From a checkpoint of a small image flow-matching model.
Model: 21.5M parameters, 48-pixel images, arch dit.
Training: 20100 steps, batches of 128.
Data: 50862 training examples, 50.6 epochs.
Rows from block 4 of a small image flow-matching model, named by matrix and row number. Rows with one number belong to one neuron. Each number is 500 + 50 x the weight over its row's rms, rounded and kept within 0 to 999. All counts start at 0. Numbers have three digits each. After the name is the row's rms in percent of the matrix's.
Before each neuron's rows are labels from the 100 images, of 14976 (inputs lightly noised), where the neuron reaches its largest size: "strongest on" is what is common among them. Only what is clearly more common there than usual is listed. The data: photos with spoken descriptions (Open Images, Localized Narratives).
# gate: MLP gate (model.blocks.4.mlp.gate.weight, 1024x384), inputs 172-214
# fc1: MLP up (model.blocks.4.mlp.fc1.weight, 1024x384), inputs 172-214
# fc2: MLP down (model.blocks.4.mlp.fc2.weight, 384x1024, transposed), outputs 172-214

strongest on: text has "flowers"
gate.341 114:502544486479567450509426524509517487394563517491436447392472513442491455487506625526416560488440453520760429520470515506527500504
fc1.341 067:502530460515436518458481498421456494536451438504543548538482501531506581480564440583571451531488500430434478508441484493489450528
fc2.341 106:498480519486460488493556465477494506380391518524578463394543528578507442471503385486437451503471477481770522544552526494534497472

strongest on: text has "color"
gate.632 109:482393548412555462464385525479442495572511513552421527419362516593523552527499507528546447437533535498399397480486516524524510479
fc1.632 089:496577560602473501453450498570531517484530580483447544550491400627440492471472516559415513497483364435468513492505470365454407447
fc2.632 103:534590475465441510491555520568554532547484460472557522431645551414517488458494474478549530437503524520418566474505433517487521490

strongest on: text has "grass"
gate.18 107:476550482466462496693496469497506494520499401474453469438558461478511429509509526486524526493504512448472533437528512437403653502
fc1.18 076:512475520587481537443506500487571551545489735496581513563499572580455498505464481341441524520524477508529533491525578449478514514
fc2.18 085:479516425513443477593514450515497484468496655538481590559489315440573573474496523487525478492555534600509456366516512633584446479

strongest on: text has "plants"
gate.421 121:438509507477520522744515347508471529494508071471448484519593601503543514546484551620478465547531496476512490524482463519429453555
fc1.421 107:541486562559531532409531648464496377510490760503520486481467546539384395524557530479554544501473457527470456469547505462488563394
fc2.421 092:480501474486527574387441687507481429505508432495530539479524441528442503467549521475520525543546477483494530467519513512343548550

strongest on: text has "sky"
gate.585 137:412509497506495430476589544504512532475497493555498560521493514555541513489566498515469468505503455506517486430423428558350463515
fc1.585 122:565552550431412538403520446445535475516447470540502440489496493456446525553449522481490506455557507414507508689650397497611520548
fc2.585 107:591470544556539635483444629504483538477551555594522575524532490481519561538622487554510451467504530514535445457586537551601506485

strongest on: text has "sky"
gate.387 117:549457389502582637500552482555512558523557489468520554518441559436488514480464526525516456467580533558580442460559520577380373549
fc1.387 115:557445525524636475482532476504493542495531450508458555487438544473560535464546477526509482534532489548505487449599528585482506440
fc2.387 080:477472469487582567469545493469505475539516435524521485467476409423439489531544530458458441531523548460480497554589547404444576510

strongest on: text has "grass"; text has "plants"
gate.718 126:505555545458491519368496474469472552452445478493501536444569501420571405576486447594532576459469467568472554475481443527478395555
fc1.718 122:367496456366478491688522496534534498479513498496448520527603449499465504563510462502482415528429414415495487466478523498521517568
fc2.718 099:462518550480508495591526420542512540536514531503493497466521520512525540468448508523462477490499516574506472534528590490603423203

strongest on: text has "flowers"
gate.107 095:453527487478518475506452477458571502503514509504411517518563488515498482515437504516549504474441572466496532535451510518492534570
fc1.107 097:546506491447534511500540484570428528556466549501494479577482472521458595486533420539437430578514498467441480482529504500544547453
fc2.107 103:434479547530488474516579491517410492477507499512545550441417501516467504521483419551594513448445576430609488523483499501473510468

strongest on: text has "white"; text has "black"
gate.544 097:471455530378548496456542589515457442493438513531500511461494511457482487568528499570525514511461540467439491589479574408529504519
fc1.544 110:506426400485482459476497452499576529460497521407451554510397551593526490508513497470449560509589540427418503562577429485513444571
fc2.544 100:518554495451405424487475473530531444499495566535401483499544575500447475475576543538460479488547527434422496558498431489439604447

strongest on: text has "red"
gate.5 076:518497517491420454466511534589486507525503502453564447547474646555471541573505562514528514589320505506551457562533498437512472586
fc1.5 076:440452516494400443520506497507454483449549580482576444491462596543513484535473525476494521534416522661513517596478447463551431574
fc2.5 080:550545569517549457469575398588498517498464472473525501481571481510571554492497506570508490371571504521410453452520527560540539550

strongest on: text has "black"; text has "white"
gate.512 111:557496513552531476496511449446467498552527550409588427515488518516493581458488476598519449414536454482501424548503427441441527468
fc1.512 098:503495464468491275495490479465495623515466492443479536501556515473551494493581504062555538499452486424509527531531502487554478447
fc2.512 076:473495513500490601570500564492474582515499481513542544496428472489503435478454486271504468507478478476505512552445489498532453537

strongest on: text has "white"; text has "black"
gate.711 134:446464548498554520484565455521503498489521513442412628407459436456423478579472470652509475519597463571456575478507472538507583428
fc1.711 126:606592578446464484466445628501487523515536518585546331556519483545553548561547475373550429516436445503514452469502515475493462466
fc2.711 096:594510460521506538541451378486453426489504460429594593453548495563362500425443528673499503503416458535496446452506530492467553585

strongest on: text has "white"; text has "black"
gate.369 122:578496520559522512433515553503503527499535493413529448529477568536391457470544517474434495462576507563502510556502456480485305491
fc1.369 101:484494449498485561708441289486517543514535265541481510501552474517530592524559484483505448512604458474538480492501448441439519577
fc2.369 085:525499505474440540333488719516485478516503292467462507521529582509477476518425506552495534531632501510477519510499475512404562565

strongest on: text has "sky"; text has "trees"
gate.664 104:442487470492492463380562571548497389477500609528485462522453497526438502479659497468528483520408490544543513461438476494478515534
fc1.664 105:496504494489531537490420453537493730541510368557505588523525575516541447556510502404489478485532457550475424532543558478567503510
fc2.664 067:544483495486511495420474449503476264515505313454581540475511506459455471545557452501533500571545470580484481465458475538476585607

strongest on: text has "sky"; text has "buildings"
gate.678 071:556504513575466535438521421513503632458457662430435551454538487534639534459563540530431516476493457392514501521465514452434480408
fc1.678 096:498513381353541526505530587543512583529501414580563411481461460402329479544432499496535476456490548560493516506474529466466483542
fc2.678 079:536498491504560529538460539448489510506503551515453478497532503530541425541512490412504482514576511502483510518557448496269493495

strongest on: text has "flowers"
gate.625 120:538478561479454483450572481564446512520478535439503548544477457497521423533487484496421590535555498453566604455537495455503500366
fc1.625 058:470589483508473485501474470541540453489487453546470520471570523534517600419504524531545561533495490406475404516581453488495507411
fc2.625 099:513569445526546453432425471491517486597551549571459533482578585534508532538530473523481484595484539520542434476515549500505492437

strongest on: text has "trees"; text has "plants"
gate.211 089:456450499474514475461485498493590423419542457553483530466426480423522507520516443551465508505478506450519438460500527560495593510
fc1.211 093:481452518509483510586453534465566556472535405452420489465612616448554467539553476479434530492474523585564549503514403524469417528
fc2.211 084:537453514497485539464502563517513578495506516435463417515405468462570483493459497423490470471505553587493478638430519383545400526

strongest on: text has "red"; text has "color"
gate.300 115:513536513504465462505452704467506522526474703584482533464460541500478465463446481572437565468482510590481543505506537472540536466
fc1.300 105:536498521422522510444521578480503418510403599601509411488485575476603415442399546514463499468398506382542513509479538583583567501
fc2.300 097:536564512522506563484520720535513475497423515514422474491524587546501567501449511522483501474583481572469481516574550552450443461

strongest on: text has "sky"
gate.393 084:556510478309481501506488527538467605592510532456479539522525575530538512546623534400510529511530443519490494432574497583380498565
fc1.393 085:593497485374508420387525484565519564585510460532547512475554557523550449492551548497479580524529403482529563609629436589467555560
fc2.393 074:494497502592510538456533590465473518493520583539492527482480425415456415508475473602485528502479534527490496556401508427577547465

strongest on: text has "color"
gate.36 116:492525529479501503538495511543512497564550488507461443344466501562477488483482393492500551529511560525498436535495419520503478515
fc1.36 064:458427534516670489477603492475478489470564485459439475619574474485480466593493626578477385496482466551467551497506478456497516450
fc2.36 110:509472432507494518530486505447460508573478490509528426338488478439488457523488644511471506482552602523474607540485547499479503522

strongest on: text has "wall"
gate.128 099:468458499435519472517465547461457685513416433458511490499513537488604491487444557502514509550559486517489499524384493480476530470
fc1.128 093:495497431530481515574543528611537509478546574568526528456434387553588554388494478531461461551452489441536554502578532556467462398
fc2.128 079:450516486444492500562481578472514778501476536456502493511504475470594487542504517455494532550502522516491472478459561451582559543

strongest on: text has "plants"; text has "grass"
gate.355 108:552410534426560501521573507459615483424485489505405488474518521544486577513494476517458510443510555567412444494492490582476515479
fc1.355 087:545446570450441509526454485392478496523434461473518544459446463428527406535461498427555474426510589562483533484474489615511655510
fc2.355 103:503367498455600522539580495542620508625510530476417450549494494562446514514496433514541590545519487397617461492501507455512459438

strongest on: text has "wall"
gate.739 093:516465519572565562552459541483463673529506481534473546485517473549671487438500485643456539514449475479484462538505470466498530554
fc1.739 111:524483531542532516467550582465452498479483533481415525433509474528510493507535501552458506462567473515512495427507489479444517512
fc2.739 077:446451479538443441477484531530515582478489489614531472506483566505610529456599524616482499475510491536523547412475600402495527416

strongest on: text has "black"; text has "white"; text has "man"
gate.697 112:449491478370466419503553543529470445473540566384541514558509616442325477503565489505527521455561486550459506560569445452439397467
fc1.697 099:456532475434456405691487527565508415490479376510514530507534483493484453468487484564497543519476478511449499549527572538449475520
fc2.697 079:464511445528536411406532430502487596499518406535493499502533454425597529527505481446531507521486520477511489481607472469490536501

strongest on: text has "sky"
gate.593 075:591534530560489461555451435536497398526468434533589446589440522399531525540497446478459473492486538497405483571483453523479494561
fc1.593 071:407488446373475512553490527553488562539455551472460515498559557532426577464530489504519532533490497495510532497547534493466406434
fc2.593 083:453589431537498437433497477521506407565500444526557464491492501484465478494437476486475545493530531521465460513468536518462516461

strongest on: text has "black"
gate.29 114:420483549524524520453551490440458457534523504446467573598559517483510389501497486537457547496561504566531458487493555551487429428
fc1.29 113:546436435449458498537561447529555478504535508469445440518488573512439504514518488468510433511438449494516527504451403530538514447
fc2.29 097:577550481560392514563474555551510508532503537572531519478464460564541513553462505536533476500426512515507473484454411543499386484

strongest on: text has "white"; text has "black"
gate.658 103:461549540408385430473459571482471582469439506420553467438482456544463604460611526528550512524455486467495497490591500512543526489
fc1.658 101:560443437457450505561510632581576480372535428505431469518505493488470588479432492531531528545461550374529487412429527509506502432
fc2.658 098:549537500567431488466433370480481501432421376520544509521501417517478478501560507482496486538479470491483468459545499572628463402

strongest on: text has "lights"
gate.746 056:582494559547612380467546492492453453514512525498514472558549590471505477489563493285543488450509469553529489450522571474578588496
fc1.746 067:464484465451501488531543492452477471451490508528509444492504529524549548506503547508503476477531515563516446493609510452460424522
fc2.746 074:540450504568460404526469448521460567482485521480436499565449500480383514542480514463494577543419449623505533461344526516401497557