A small image flow-matching model, trained from scratch: arch dit.
Rows from block 2 of a small image flow-matching model, named by matrix and row number. Rows with one number belong to one neuron. Each number is 128 + 32 x the weight over its row's rms, rounded and kept within 0 to 255. All counts start at 0. Numbers have three digits each. After the name is the row's rms in percent of the matrix's.
After each neuron's rows are labels from the 100 images, of 14976 (inputs lightly noised), where the neuron reaches its largest size: "strongest on" is what is common among them; "colour at peak" is the nearest of a few named colours to the mean colour under the peak. Only what is clearly more common there than usual is listed. The data: photos with spoken descriptions (Open Images, Localized Narratives).
# gate: MLP gate (model.blocks.2.mlp.gate.weight, 1024x384), inputs 128-255
# fc1: MLP up (model.blocks.2.mlp.fc1.weight, 1024x384), inputs 128-255
# fc2: MLP down (model.blocks.2.mlp.fc2.weight, 384x1024, transposed), outputs 128-255

gate.345 064:103168110157136130174109095163130148124148126162113123181085174098142128096085114171104127146075081161167158139128150148145111126089105139157085183157169128146142103151146104081162185128183117109144116070132150094045118122066104149124122109118054153133119175199181179108086140160067109066130099135136097142160072141191143123071124122098094123148179095075134104134144127131101112117133
fc1.345 076:109145158133130161133139103181110147156128141098145143116123139138185091148105053213186122152055077126116160102163103133126108118121165124123175107150164159132109098168137126115123193073152161136139142113110131139082139121105109122167103194189153118075107117161129095133079071065117096098155131113146064136148125104102118168075108063139084181166147119125116119153171110122165108125176
fc2.345 101:143107212121140107160117108157126129218126102089097133146104146121180106156094187076115108055153090133145175108150125113171097160157122128140107163177115153061109140113169137027131140117126179134135117118127174111106108164084098180202119110143143149166124168167103047155102077050140112056128118117151123205154112146184151106129103142132127140096139119139139147157113125186126163116125
strongest on: text has "red"
colour at peak: red

gate.47 087:133118120146091115124092232139099141143135098147083141117161110034169097141126135108107139159135126136143112120151135080147147137164161115137151133155114161219139112107117118135119174135147110112086092094152168157121122178155111108158126134135128149216091139106078150121085130143120152095138114107144135089142139093142102110154143142144164130118116122201126089129134142103130106147130
fc1.47 080:094106150122128052210117090152196149139129088184094131138168129134100139103154187108162163107104126119113098138104168207125070101174141142112157142067198077108182161116107144160055088153166144137089083150121169110126115142111156117167134121189140121091017140204062157143187144092137161166114122108108100167122120151169155111101087090112103097094129152112145142181136113135163133100111
fc2.47 094:126118187126119137100219204113159103090103121088115184111217065109096122129140168095130141112160131111113141109078114076131183114106131112155101140124073108121125136112115139126166116114101134110170156159086162138131129134116123136105122152136123100055017135172084119122113182119100151120160134096156133115119116106137152132148186127131142113151144170110166154165174213097127156093155
strongest on: text has "sky"
colour at peak: pink

gate.524 096:117104137144140145213165100131109113167130128097219173128116227124134102125102178102174165155124136122128074102138125069108080126137119137115216149110118129042124112162104137166152149125141136124138171169131153101153118131139156118117133142095071108146100161120096134119174166169142082096120157169175112116142131121123155139162192130160182112130083105088083080219122123139111118096135
fc1.524 103:146151107131102125141133122156154138079145137141145137116149083163143173099135066130107082148129097106127143129120135154122082117160193103121159083116142112121174148070090122131106157068133091088114093152113112128087136170121058156109118145166133171082050078113086134119173086124138199153103115079120178160138148132121106136099049141146127100155169110186121123182122132089145142176110
fc2.524 095:108134126143198129015194182093120101086104133112139150104159084036138133152106105166143123137171133152084133118125133154169204095121212119120204129045122125103161105138121135159128099097107089168127142084140146101097126102121188121161137150165192158122069139156143150134075088158162128132110107138151102123154101102103123099152175154159159096071090128124103131075140069126130167136171
strongest on: text has "sky"
colour at peak: blue; black

gate.200 012:071103110140144130102115192128139144085102158104149059141121111125157126173073144135152153129150135068131111141104100114111146136082125156133130164142110132156135172159165139146129109133205059074159132172086136115188155085152108142169137117151113133043121096081165120099113122074119126115174093105133137165152114147145118128189142131106114076146099152085061112255183152128022132156123
fc1.200 011:050113108135140123111119200135143158072107154121153059145136109115156112176064140123161161127152131078115122140090098110119145139108134155131119154120125125161134153157172147125107114136199055066146130160093136128197144101156104142162149122151101124049096100084170122097100142079105123113184096107116138170138103147143098121186153126095119073169109142079058110255177159132035114152114
fc2.200 022:202130103101122093117121147085152162148165149131144112113088121142158132113173114182150104122178086077125158099108136111099136122133143084095114129123134102194152128130110118131152112189113122102207130109096117118134115073152090139024176130092069134143139110151129126107127141175073096166210147145170168142112105103138178128127165135180123100133104068094126133151094181154195146079129
strongest on: text has "color"
colour at peak: red

gate.604 093:104138177105205112096136078144102114125150131103100174149145215255126090159134235148100134144152154105132174150145051198089103136134044099119120132063105165079130131103129152095172169117171149135100112160101060150095130140149115117129096142104141126138139123143036123152073196150164136118154136140111114098127151133151095117155180102134142098104205160147120128052165133111129126108111
fc1.604 112:180133112168156141087127100127071122122110106170096150066133134162189108168123143118118157167124094125126112107115199218158136091133191155161121114112189151244135152185120114165099122119105084096137147119178113108063119134129129121101142167115129127167124124099143132124177078166099137139126139106147117147154137084100104131158080145168147156107118089209154119111145134121103125132133
fc2.604 092:136113147107077120093113122135139090086155178150151117135104098021112160101176222154144107160109141127112153117154147075162088115145116146136050135148152111198176103104148126139090109115132124129104086120130125150082092115144136138142106160155143107157222121098166116093076104167106145151114135126162144118073147114083095128085110120138204140149105109168105134173097000155098119172127
strongest on: text has "dark"
colour at peak: black

gate.679 109:156112141126146076043118150186105137092097153126127179104136138151151126074213124194094120104123107150136114196137133122122136078106081129039200110122132172141103110164125111148128091173122108172095133123139127117143107087156146157130109123059082152168152159146134061177155186166063111156113220137112142161126142111160091059103159129109081154167145148182151171146116131173138115111149
fc1.679 103:152136151138129175105105148125143080087099078132100056109220161137180117124120087143143133120178177159060158132116224147145142122146123113157183189168153152151103141124171144137116113115129154147124162109254101139140141066124098141116109140182117134116173133136110141142160155073181093125137054119128172094086212101161146124121136140125128194107166133087116095137154120133131183121119
fc2.679 099:112172115154179069096125120101168155165174104133142121163163143096090106105159152161142144138136099098076072209135104093145110152184118176123142094126159091130171085104165115195120059127111109138125116141130107128134109119101124116137094144141117054137101109152129186141116094130134184137177111116113096181106190147129134126101171121105156053121179100197165192081098108097183123165156
strongest on: text has "man"
colour at peak: black

gate.597 091:094147118142149133169096061135147127153115147136070155110115137219150124104136170112157120080130089151114125107122155142117141164153099101146113175105083181183104122059079136122162131125134135111096114090156215137113129132107071127176112114136118147118097146183240134095062101083094126131133077104164160130129167119165115113167170103164187128171163148111100143153076132082172112146124
fc1.597 093:119122110131084141069162083088131179210120178165114164122151235121161103132171078157075143153137128160129119135145079100172111121110085137105086118105150095112155151205140123138129082214131142139084151116154090113173113147106083135128150118125155186128178137075104121120198104167141100133102166150109095152160123134049108100091117120131107187126145086165165105131104133208191127108092
fc2.597 129:123116131128176146152116223132123155130133096202104128096163031127146120095165071147134102155115161128124177167103128113146132142095122145156127095139141080118162080115112111155110181113105158104130117072159085121107120134096164082123088105123092162170139091124133156115107173174082127110122116077163127131058128117062108117108078111169117197099072130174097125143129083180068108161115
strongest on: text has "trees"; text has "sky"
colour at peak: white; pink