{"num_experts": 4, "batch_size": 128, "final_lr_fraction": 0}
Rows from block 5 of a small image flow-matching model, named by matrix and row number. Rows with one number within an expert belong to one neuron, the router's apart. Each number is 500 + 40 x the weight over its row's rms, rounded and kept within 0 to 999. All counts start at 0. Numbers have three digits each.
Before each expert's rows are labels from the 100 images, of 14976 (inputs lightly noised), where the router gives the expert most weight on average: "strongest on" is what is common among them. Only what is clearly more common there than usual is listed. The data: photos with spoken descriptions (Open Images, Localized Narratives).
# router: slot weights (model.blocks.5.mlp.router.weight, 4x384, trained with AdamW), inputs 231-307
# gate: expert gate (model.blocks.5.mlp.gate, 4x384x384), inputs 231-307
# up: expert up (model.blocks.5.mlp.up, 4x384x384), inputs 231-307
# down: expert down (model.blocks.5.mlp.down, 4x384x384, transposed), outputs 231-307

# expert 3
strongest on: text has "holding"; text has "guitar"; text has "playing"; text has "man"
router.3:524445488491452441571451477501533431507446470537454441432511495485519441479456546432414482455501474492500459592516444455516484538504484426471473444566572490456488469495446500500521508441482509568454558518476552545426457529506459501
gate.18:484545570521488420539463485513524451562522519467484562453484521554489540517493480499457519486558508593467520520522480449509492523500493519510480494475512494515543497502468495518478480480477547571484435466481522503549547468515411470
up.18:512506523546498493524484499522481523391461490408531439440516524506520462511545578478468519496473595549425501533516531471409414472496519515539522486479445519564469547485497415529529512480480539546465502491543464500504516527486492494
down.18:438463495493481504496490501495521458504468529576513501471459490513561507539531457477530544541560519470543535470528444564540593456473538518469464513548524487520530522447482524498537532529553508471550480392364476464562490620522520507
gate.19:473523524491466496529449531481519487509508491579531466469499525525438489529506490442470499471530519490505491521512518536470535479489460501588553481507554511537493525487476493455478520570508517530527486494453492507445488521529524510
up.19:571539526504448541511538404417509483439496529538571480467521604534459472455453544523511482505513449485466502462529499530455468458495448543503441516472567457524544571529535449586552518509479428561478472424553461502492505438459507528
down.19:466512438520450475518517443465524430501457487441485515561527475507402525527486501489537433500451488476549504507518486497448562547566556458439577489499431510470561529480539492530465475559532483510539527504492465486445503493558558487
gate.20:466549503525519513589457421472462470478508510566457483568498510456539520480564468548464467501504504535495465528508469545529522479460462486459474520507470423508529521506477495585475513464468489514460501436443471472508510570503473558
up.20:532536518526504488516449466591511516516516485541424521452488510458411475424501487514481463514579519522465511536538507575443501520492556537541443523524421440500503530442489434424511506492540539518431534487582490480454574570514522549
down.20:476551523532427483600523419488543477521456558546485468460409520492514501461562487505480521519444478464491465551483415490514447452465499494495475483478467497492513435465525466453438490546428466485483551530421493466530471475466494454
gate.21:473541489524548469517444453524475463458586564490494479518477525566490566515570517584523467477529535541556508528501445519538496549497451477489478494522530516540505531459538530460554490539512491473485548405450566493588482438514532507
up.21:566493575530472480476524556493482477418514485467526581541498534475445497512534497493525452498491491480441508460498467443421539511431473485424470490536537521462420489508489513586486480517475481463527447529525463493432500539472468473
down.21:510428528494504496408473460489417477503448468469434468524427500491542517519487523495531492537556497511472533599467540496558509469536447469476482518506500500525482528548473540601453525488550499528527510491473545519481536509464548459
gate.22:482469490505492467464457470518443440499517455581472616497500468510500500475489535495521532480458484492553476514513518499463487449529503542532478513532501521463503464532526442506536481564591501449487527415494525422548446487517520508
up.22:506480495556499443480455470484500538516566501526451510526497482483508492507487486520510469508461457439622523415552503559548497559474493422460500492523541529528441537524526550529584498474650466461435536507514517579553429449444596451
down.22:417497496491411522589514524506478492469466459464544590513409552454501504498502512521501511509579520485535497472477474481440455443467546490488542552520502534506524479535518430466456535518487512516529449553500526533429479453488491493
gate.23:483467493532567550442487476491546526546502562497450399494481439522476505503488557491504495493448564551554486486554554531483530550480523542619523513487463507494531476471568486511495445523484493489508543453479465529405469581509572536
up.23:528501516550517486558464517475526476568549530423483490445481467488475454551550489547513526493440514533525561467468512459524467520471525494521509514455436521551550494483491522517450501508548527506505598554478501424541454534498492528
down.23:449511497470554520510479527499502449515494486454526521502474510487478532461528531493499511476557474510488510486528504503520492556524476505546476493501480467472529525528493524537488491489367508519483516530499417508376521529453514519
gate.24:501514514496478520644495494477524507501518460479545486544507520503477528519551554492490496534524591436513480526489510493463543541508510446351467505520486488473528453473527573551472490558509529462510493488516515603514483533446530515
up.24:453497497524544479496579520469525501551514627490522514528492502514494465477530494508483436526470571566509503424550497516432519520517540530528479518537516572490501467470524536538485493451404504510501511634460528406476545511558460463
down.24:497506557505433485475510519510510535488516473513530510536522495508496486487462490473528515469478516486494541510496500509610434433494500508537513464502557544493512512522507461571529514497539501498517522593509657455416488478604515531
gate.25:508537451573558503515469480447477431473436521477498468496533469475443497530485516453467486492509546517487517588439472513479424488527543519528522479488484477501501460561566493521451583478563459486462463455519511609448542447522487469
up.25:533493623517509497497566511481468575519582547512438560483489544532528544543433487524517503481461497444483477454488440479490551456510416510537493483509525457463477452471400437503507480495465464505485570503507450439509537565459472502
down.25:503478436539457432559508494532501518564502492516471413469428421476481481507500512504524505529435466511484505507451519454446542592524534478451483469524427485521536527514511512546496462541420596513458506479510437458442521520548463516

# expert 1
strongest on: text has "white"
router.1:550594490475462581559553524498518531499544457475540532571499495481479537507542450574572520565473525465487563571472518542604502482563489527522516553439540544518515482561530519527465494573497492467559525530482510619433499501473525485
gate.18:456594477510516455517498522460453499540525527576498505541490459522537443456535537507497580481469449500587500476493443424519502456478569518460434529457412476519405488466462489520442468517512542523584483410476518493509521508530497458
up.18:439501486408561486541467474512530514525518566497459454531477488542491421515418507524491462464459466483494525454481585491561495401513547472526526433541431577529448461505429510582536517531446512514523536458490534526546478585512564429
down.18:430504560542549500489545453527555478501491479560556472531490523486477480483424509529453494524456447495527510596515523492467552523458507529434560460558570540581469551476520510528449541453494458488510560512454500522479449465542466507
gate.19:521497500438484529475453503445488501562506497488448524495499513509512532529457460561471488506507452453492518621532505505511454425434484486530522451545492493457470528499494529441503503503559532488520508372504515542548540463560494559
up.19:505471480524481502433558550474529471482470490554489476491503501480514438559520526553504430517523512519523533592545566481490483399501493458529434511513487509473473501485506541515484487543570558470506461424472454507544495454527459526
down.19:566540482492483529588469519484437544562504518492510522502512499519496485490526537475503516464453476481527533447545473479468390524523520478471524476514636487460518487473497544443525476454513505509475566492487519516541498490641528517
gate.20:533534538488556450539471515470508472594437549470547551477473498522537523540447508477498455433583475440581464546536468508484464550478481465510509475544495500492491492509476508518491527497383502433485446513429453506486568454492479567
up.20:456473540502492496473532431525476505511440570493545559491516478482501522493502517470522437457536559550553486477520565542474512551517486481508465497466481488542536536473473490454535501483531467486510477509500479508501535497523458478
down.20:566529415498483455481492464489512555490461486484368586506481521445485503496513537468489502507551478485485455423448476476440371442501465495512510513425546477511493490539548454446541514452485460457471472341508457434365514488534493462
gate.21:567495478518470471525427549432545437509475488526509412571470477569548543563497468484538485535487456497511495467480554466488410490477480533400538487527500552515529539412534408584451452498385532537485491507500466527556451386411520536
up.21:440467444510453438519452567474506481446473528476533458540499472442461456525563477474533455503514484470469388455507455483541569493536507454434572476543481461532516545431497507579477504484487475462445439512459522419474443496405523519
down.21:514549563479500461610544476556518516481517502441561518499499475478463480509546446466494502480492444489536449488514504507498378509508505555492500471530508491513513474545479456651335519531543568517442496503465497516431533541451506504
gate.22:507539534499505450593484490516450483492561557440521404492506477480522509461520542475477509480526550545485512534542423522494520475472563488452499531525525429493511455584495500523472473417469524481459422584479528545517490538494516489
up.22:528566519520511461569477549524462469573517487511535408482500487457484517491471552463512535484563520575489513596524404451531525448438534488449509562461518475488465416522477483526468475440448513461512446579483532556484466585480540540
down.22:459523509503553514539542467475505449500482458470481551467445524529487497445505509451531493565545518515452442593525479468505475529509461551526467527493436531478475507499502504560522501501520531454513479419523506408499517440472532509
gate.23:523536485554513482555520451486442547523500523518479489488494526451495526497484448504499502444475497488464510458527497482473520470454531526538560434524551522477426467486455447499519557550491497447521522580501584455509568518615471491
up.23:444481540511500548513510497476490459456529518485535472483519496525468485466512504441500539507623503478507524530542486499531419457535479483488459536525448489447517579448428509500486495479539475502568481453518561469480452571472475478
down.23:479455525494384554519509530496444492517452461534435458536504512534503505491514511514503518458561522506512527625482463511445405507483494527440497544484539503535512495506522522479486517482400512477447506515474515469483569541516470465
gate.24:473463496483487469505494528410505477460466496480503603538522524422423578549536487460527506480500541568567541511447525490540500574510501514472476521512484573462543552467453528525476512533506500504458499524544483444496449497549477529
up.24:425465558500527451445474505518530540484448507560538435473513480489500436420457479433556545527469518470502532517477521513489497507463509526542560520532485505482513536553595449455503442418579512536455423498428513615513538497536559439
down.24:498518543501580522445475447515516497535546541503506466470547526502543518523497485505510476486555463525494520431457485499467501427501501495472489460486487526481482526460536463476472472453575514545522516547411447503531511493586529504
gate.25:465538535469524478388535500512517586457561492497492451497497528465463542494498480524513492516500506460528506476493489500548551460452460521464509577496482485523485486504515411494445534504545549505490549589471456503564467552517511488
up.25:460462534466507528449527571535482502466473491451542576537495456552567530551488483491522450466394516532507493494522499536537488610485489575531481548515570492509536503462487468493602492474530497499444501484570480429398537486480489473
down.25:453539469474480487461447465476511550541508486530440544509511520502496529508458471501470510515551485557528526394533504538458540389491506494459516482507622543495507521545528380465603549506475539501490495463458459529511519459489549496

# expert 0
strongest on: text has "text"
router.0:504584464483527563458569564499486535490536528459521396553515495518505531521538451532553518544475532472479566520513517547464508544578505544546500536467463542531526496564509538543467506543433495468510497512526406555564511441502508471
gate.18:485474487539498532540475496456493491500452500586477561513508513525567515459506522542479513516503454546444483476557476465473613550526567501457510471503488505411474515526502530481415476493581545511463509523467506493405487453432566527
up.18:528480491469494506503426511442556575482497452496504500435486523537502485439476562496501502525535497525501548641534507566471462507518563491461469490471473533507495584467467510526495508478522455466510546480517473440458484533524487495
down.18:526470411510517520485534465479524471497488497544483435499434509495512459465494470465464546470454451454515499540517466491448477637464510474484558514493512550531497551459556476543512546514504475480498529523423534513459492507493458510
gate.19:440478529469536465444528472493480446515520521509517490485528475460535510485479540562494522493555481508547498430509480474628389488480526559542544489482522476486568454504525455540507469509438482503496594555475535522469504520482487497
up.19:445445493477516488438550501495518436532471530507470556455508469491513463461549511518499536509536460464499468471478500506596383515455509556505542498485483488474493495481554425532513456513453469536516524532512555556499479484459472526
down.19:459486484514516471429516503517474486482507458548469403482524518468511470514500488492487510480514514516438498424519483497364350495513469508493512528522503522479478490505483488550521513481548487457505514468479473531532483521546502500
gate.20:497470509513432500525475482507531437523477517479466517467479492519483484525515510448530459497490566522534431469483521546477550549574501439502595514528496480534512511489483494485488494519512453525489468467494559586409489531453400497
up.20:521462531511513488483552510477477522502453558521545555568519508537559477490494527472490523453542541542523495403478507512547439513513454536474474515536474467471512497455554499557488488534553540523486593606499495388546527423615577462
down.20:431497460507438434372497478550471470515522559530485455498490505460497470496508523509458481507523471500526519405499476533431515562492528525537494506500544506514503483516477568573474487487510532524484474607584492541465497583455524494
gate.21:477459539474548504471511514494538510531484518446527407525506514507474446486545514533516470484433465601534467438543489486404463513488487533487472516500508480478519439522504456587501568502402516509503600464559520452436464521525487498
up.21:404444491508534582498478495544483523434465515501495589470489554437500508448496524485419482478489502425454499586526534481472485429507480467566491473510545483468439519490485517426540506509562510533534439526532557516571432615542548425
down.21:511554529465441596565507472540486496490564482546482508486441496491513491483542544523528529447549568540498542568525487439488572544505508550526500511459512494461551482445513483475497510504543479499521521549495543573466494439488471498
gate.22:554464539505495487496517537442531491509525492523558529404491509462480444499436446462491459509578498573500562496495571513490542504518579555461465552541475568399511506518561508461627438479490485458460501432526506551491446526567473516
up.22:553508512514433515546481445455517492521505503484571508442502504493483480507467431506498489522535503509513550493524528504556516500511542552489469542488439527490453452450551471514635414507402525495497502514524472541548474483485492523
down.22:473487529524551483423489489472436487558517583518501516509538497463504509486489524477489491540498495488467549503555478516438479507506491503571486530520620522504540495548462494427580432495512526456496475481537556534520496647525489517
gate.23:522468499471498558554496502467548525492503518469515511479539524460494484530548537453507541481488460544469453439473524507534473437485494499456489466481540492532501446587498490450473516514544484492497504541544473460588514520509477520
up.23:503553404433516498451500522529530524471462519480421534504516457549519509542503455520481463485469577524534507547533477521442492482480503499470499503541499458557494533516469409525500521474394445537495440484454515534459463481507526544
down.23:524525544508466460507532482505501545466450423492428461556647468545485498527528519491512474531472502476550551479504485541469505494522505505457545508493524466539472493508496559432535485467293527482500456505539368461597451461497482543
gate.24:413508543461482510468492480468414460463501562506484524560508497470532524455515542468524527475537585477474462503490458492540522645461539452481559535458508476559501517454491496563463486486412527501535499550523474539506519509485491444
up.24:468482519485485505533478446502465463508534541479561450509509542481511546535475495564448545482542566503504521499514496476586527520465492478613539492491546484460534550559463476470475462543406447516496469423501488530474493507557497492
down.24:485489531487460504441537531484476521542496568443450441516505529472519545495508495490499506490609536510514496589513480487503511422544492525425489473436432515487492509513552498389524504490498519477468508427531520507529551466593484501
gate.25:556534485529491486580511541481545518428453504510445531529482521459540508537468538552545379531470464461484520508407474443549434460463560522456513508480470542575552424494488475468533503500487505507531466490575584502491491500521427580
up.25:518534489447500559465516436439503505484532497544494496491497545522456502533583541533546477476452526512526490452514558463484482498513522494466458481463452484536593491557434491485490499461473564443476506556496512515506552505512472460
down.25:573504502444496477530539522466496498451508518392399526497495514532506518511488467508502451460421517444539495525515484515459454402446507507471501469501484566489490497534548425563520455490503481520521462508526497474575509372523468479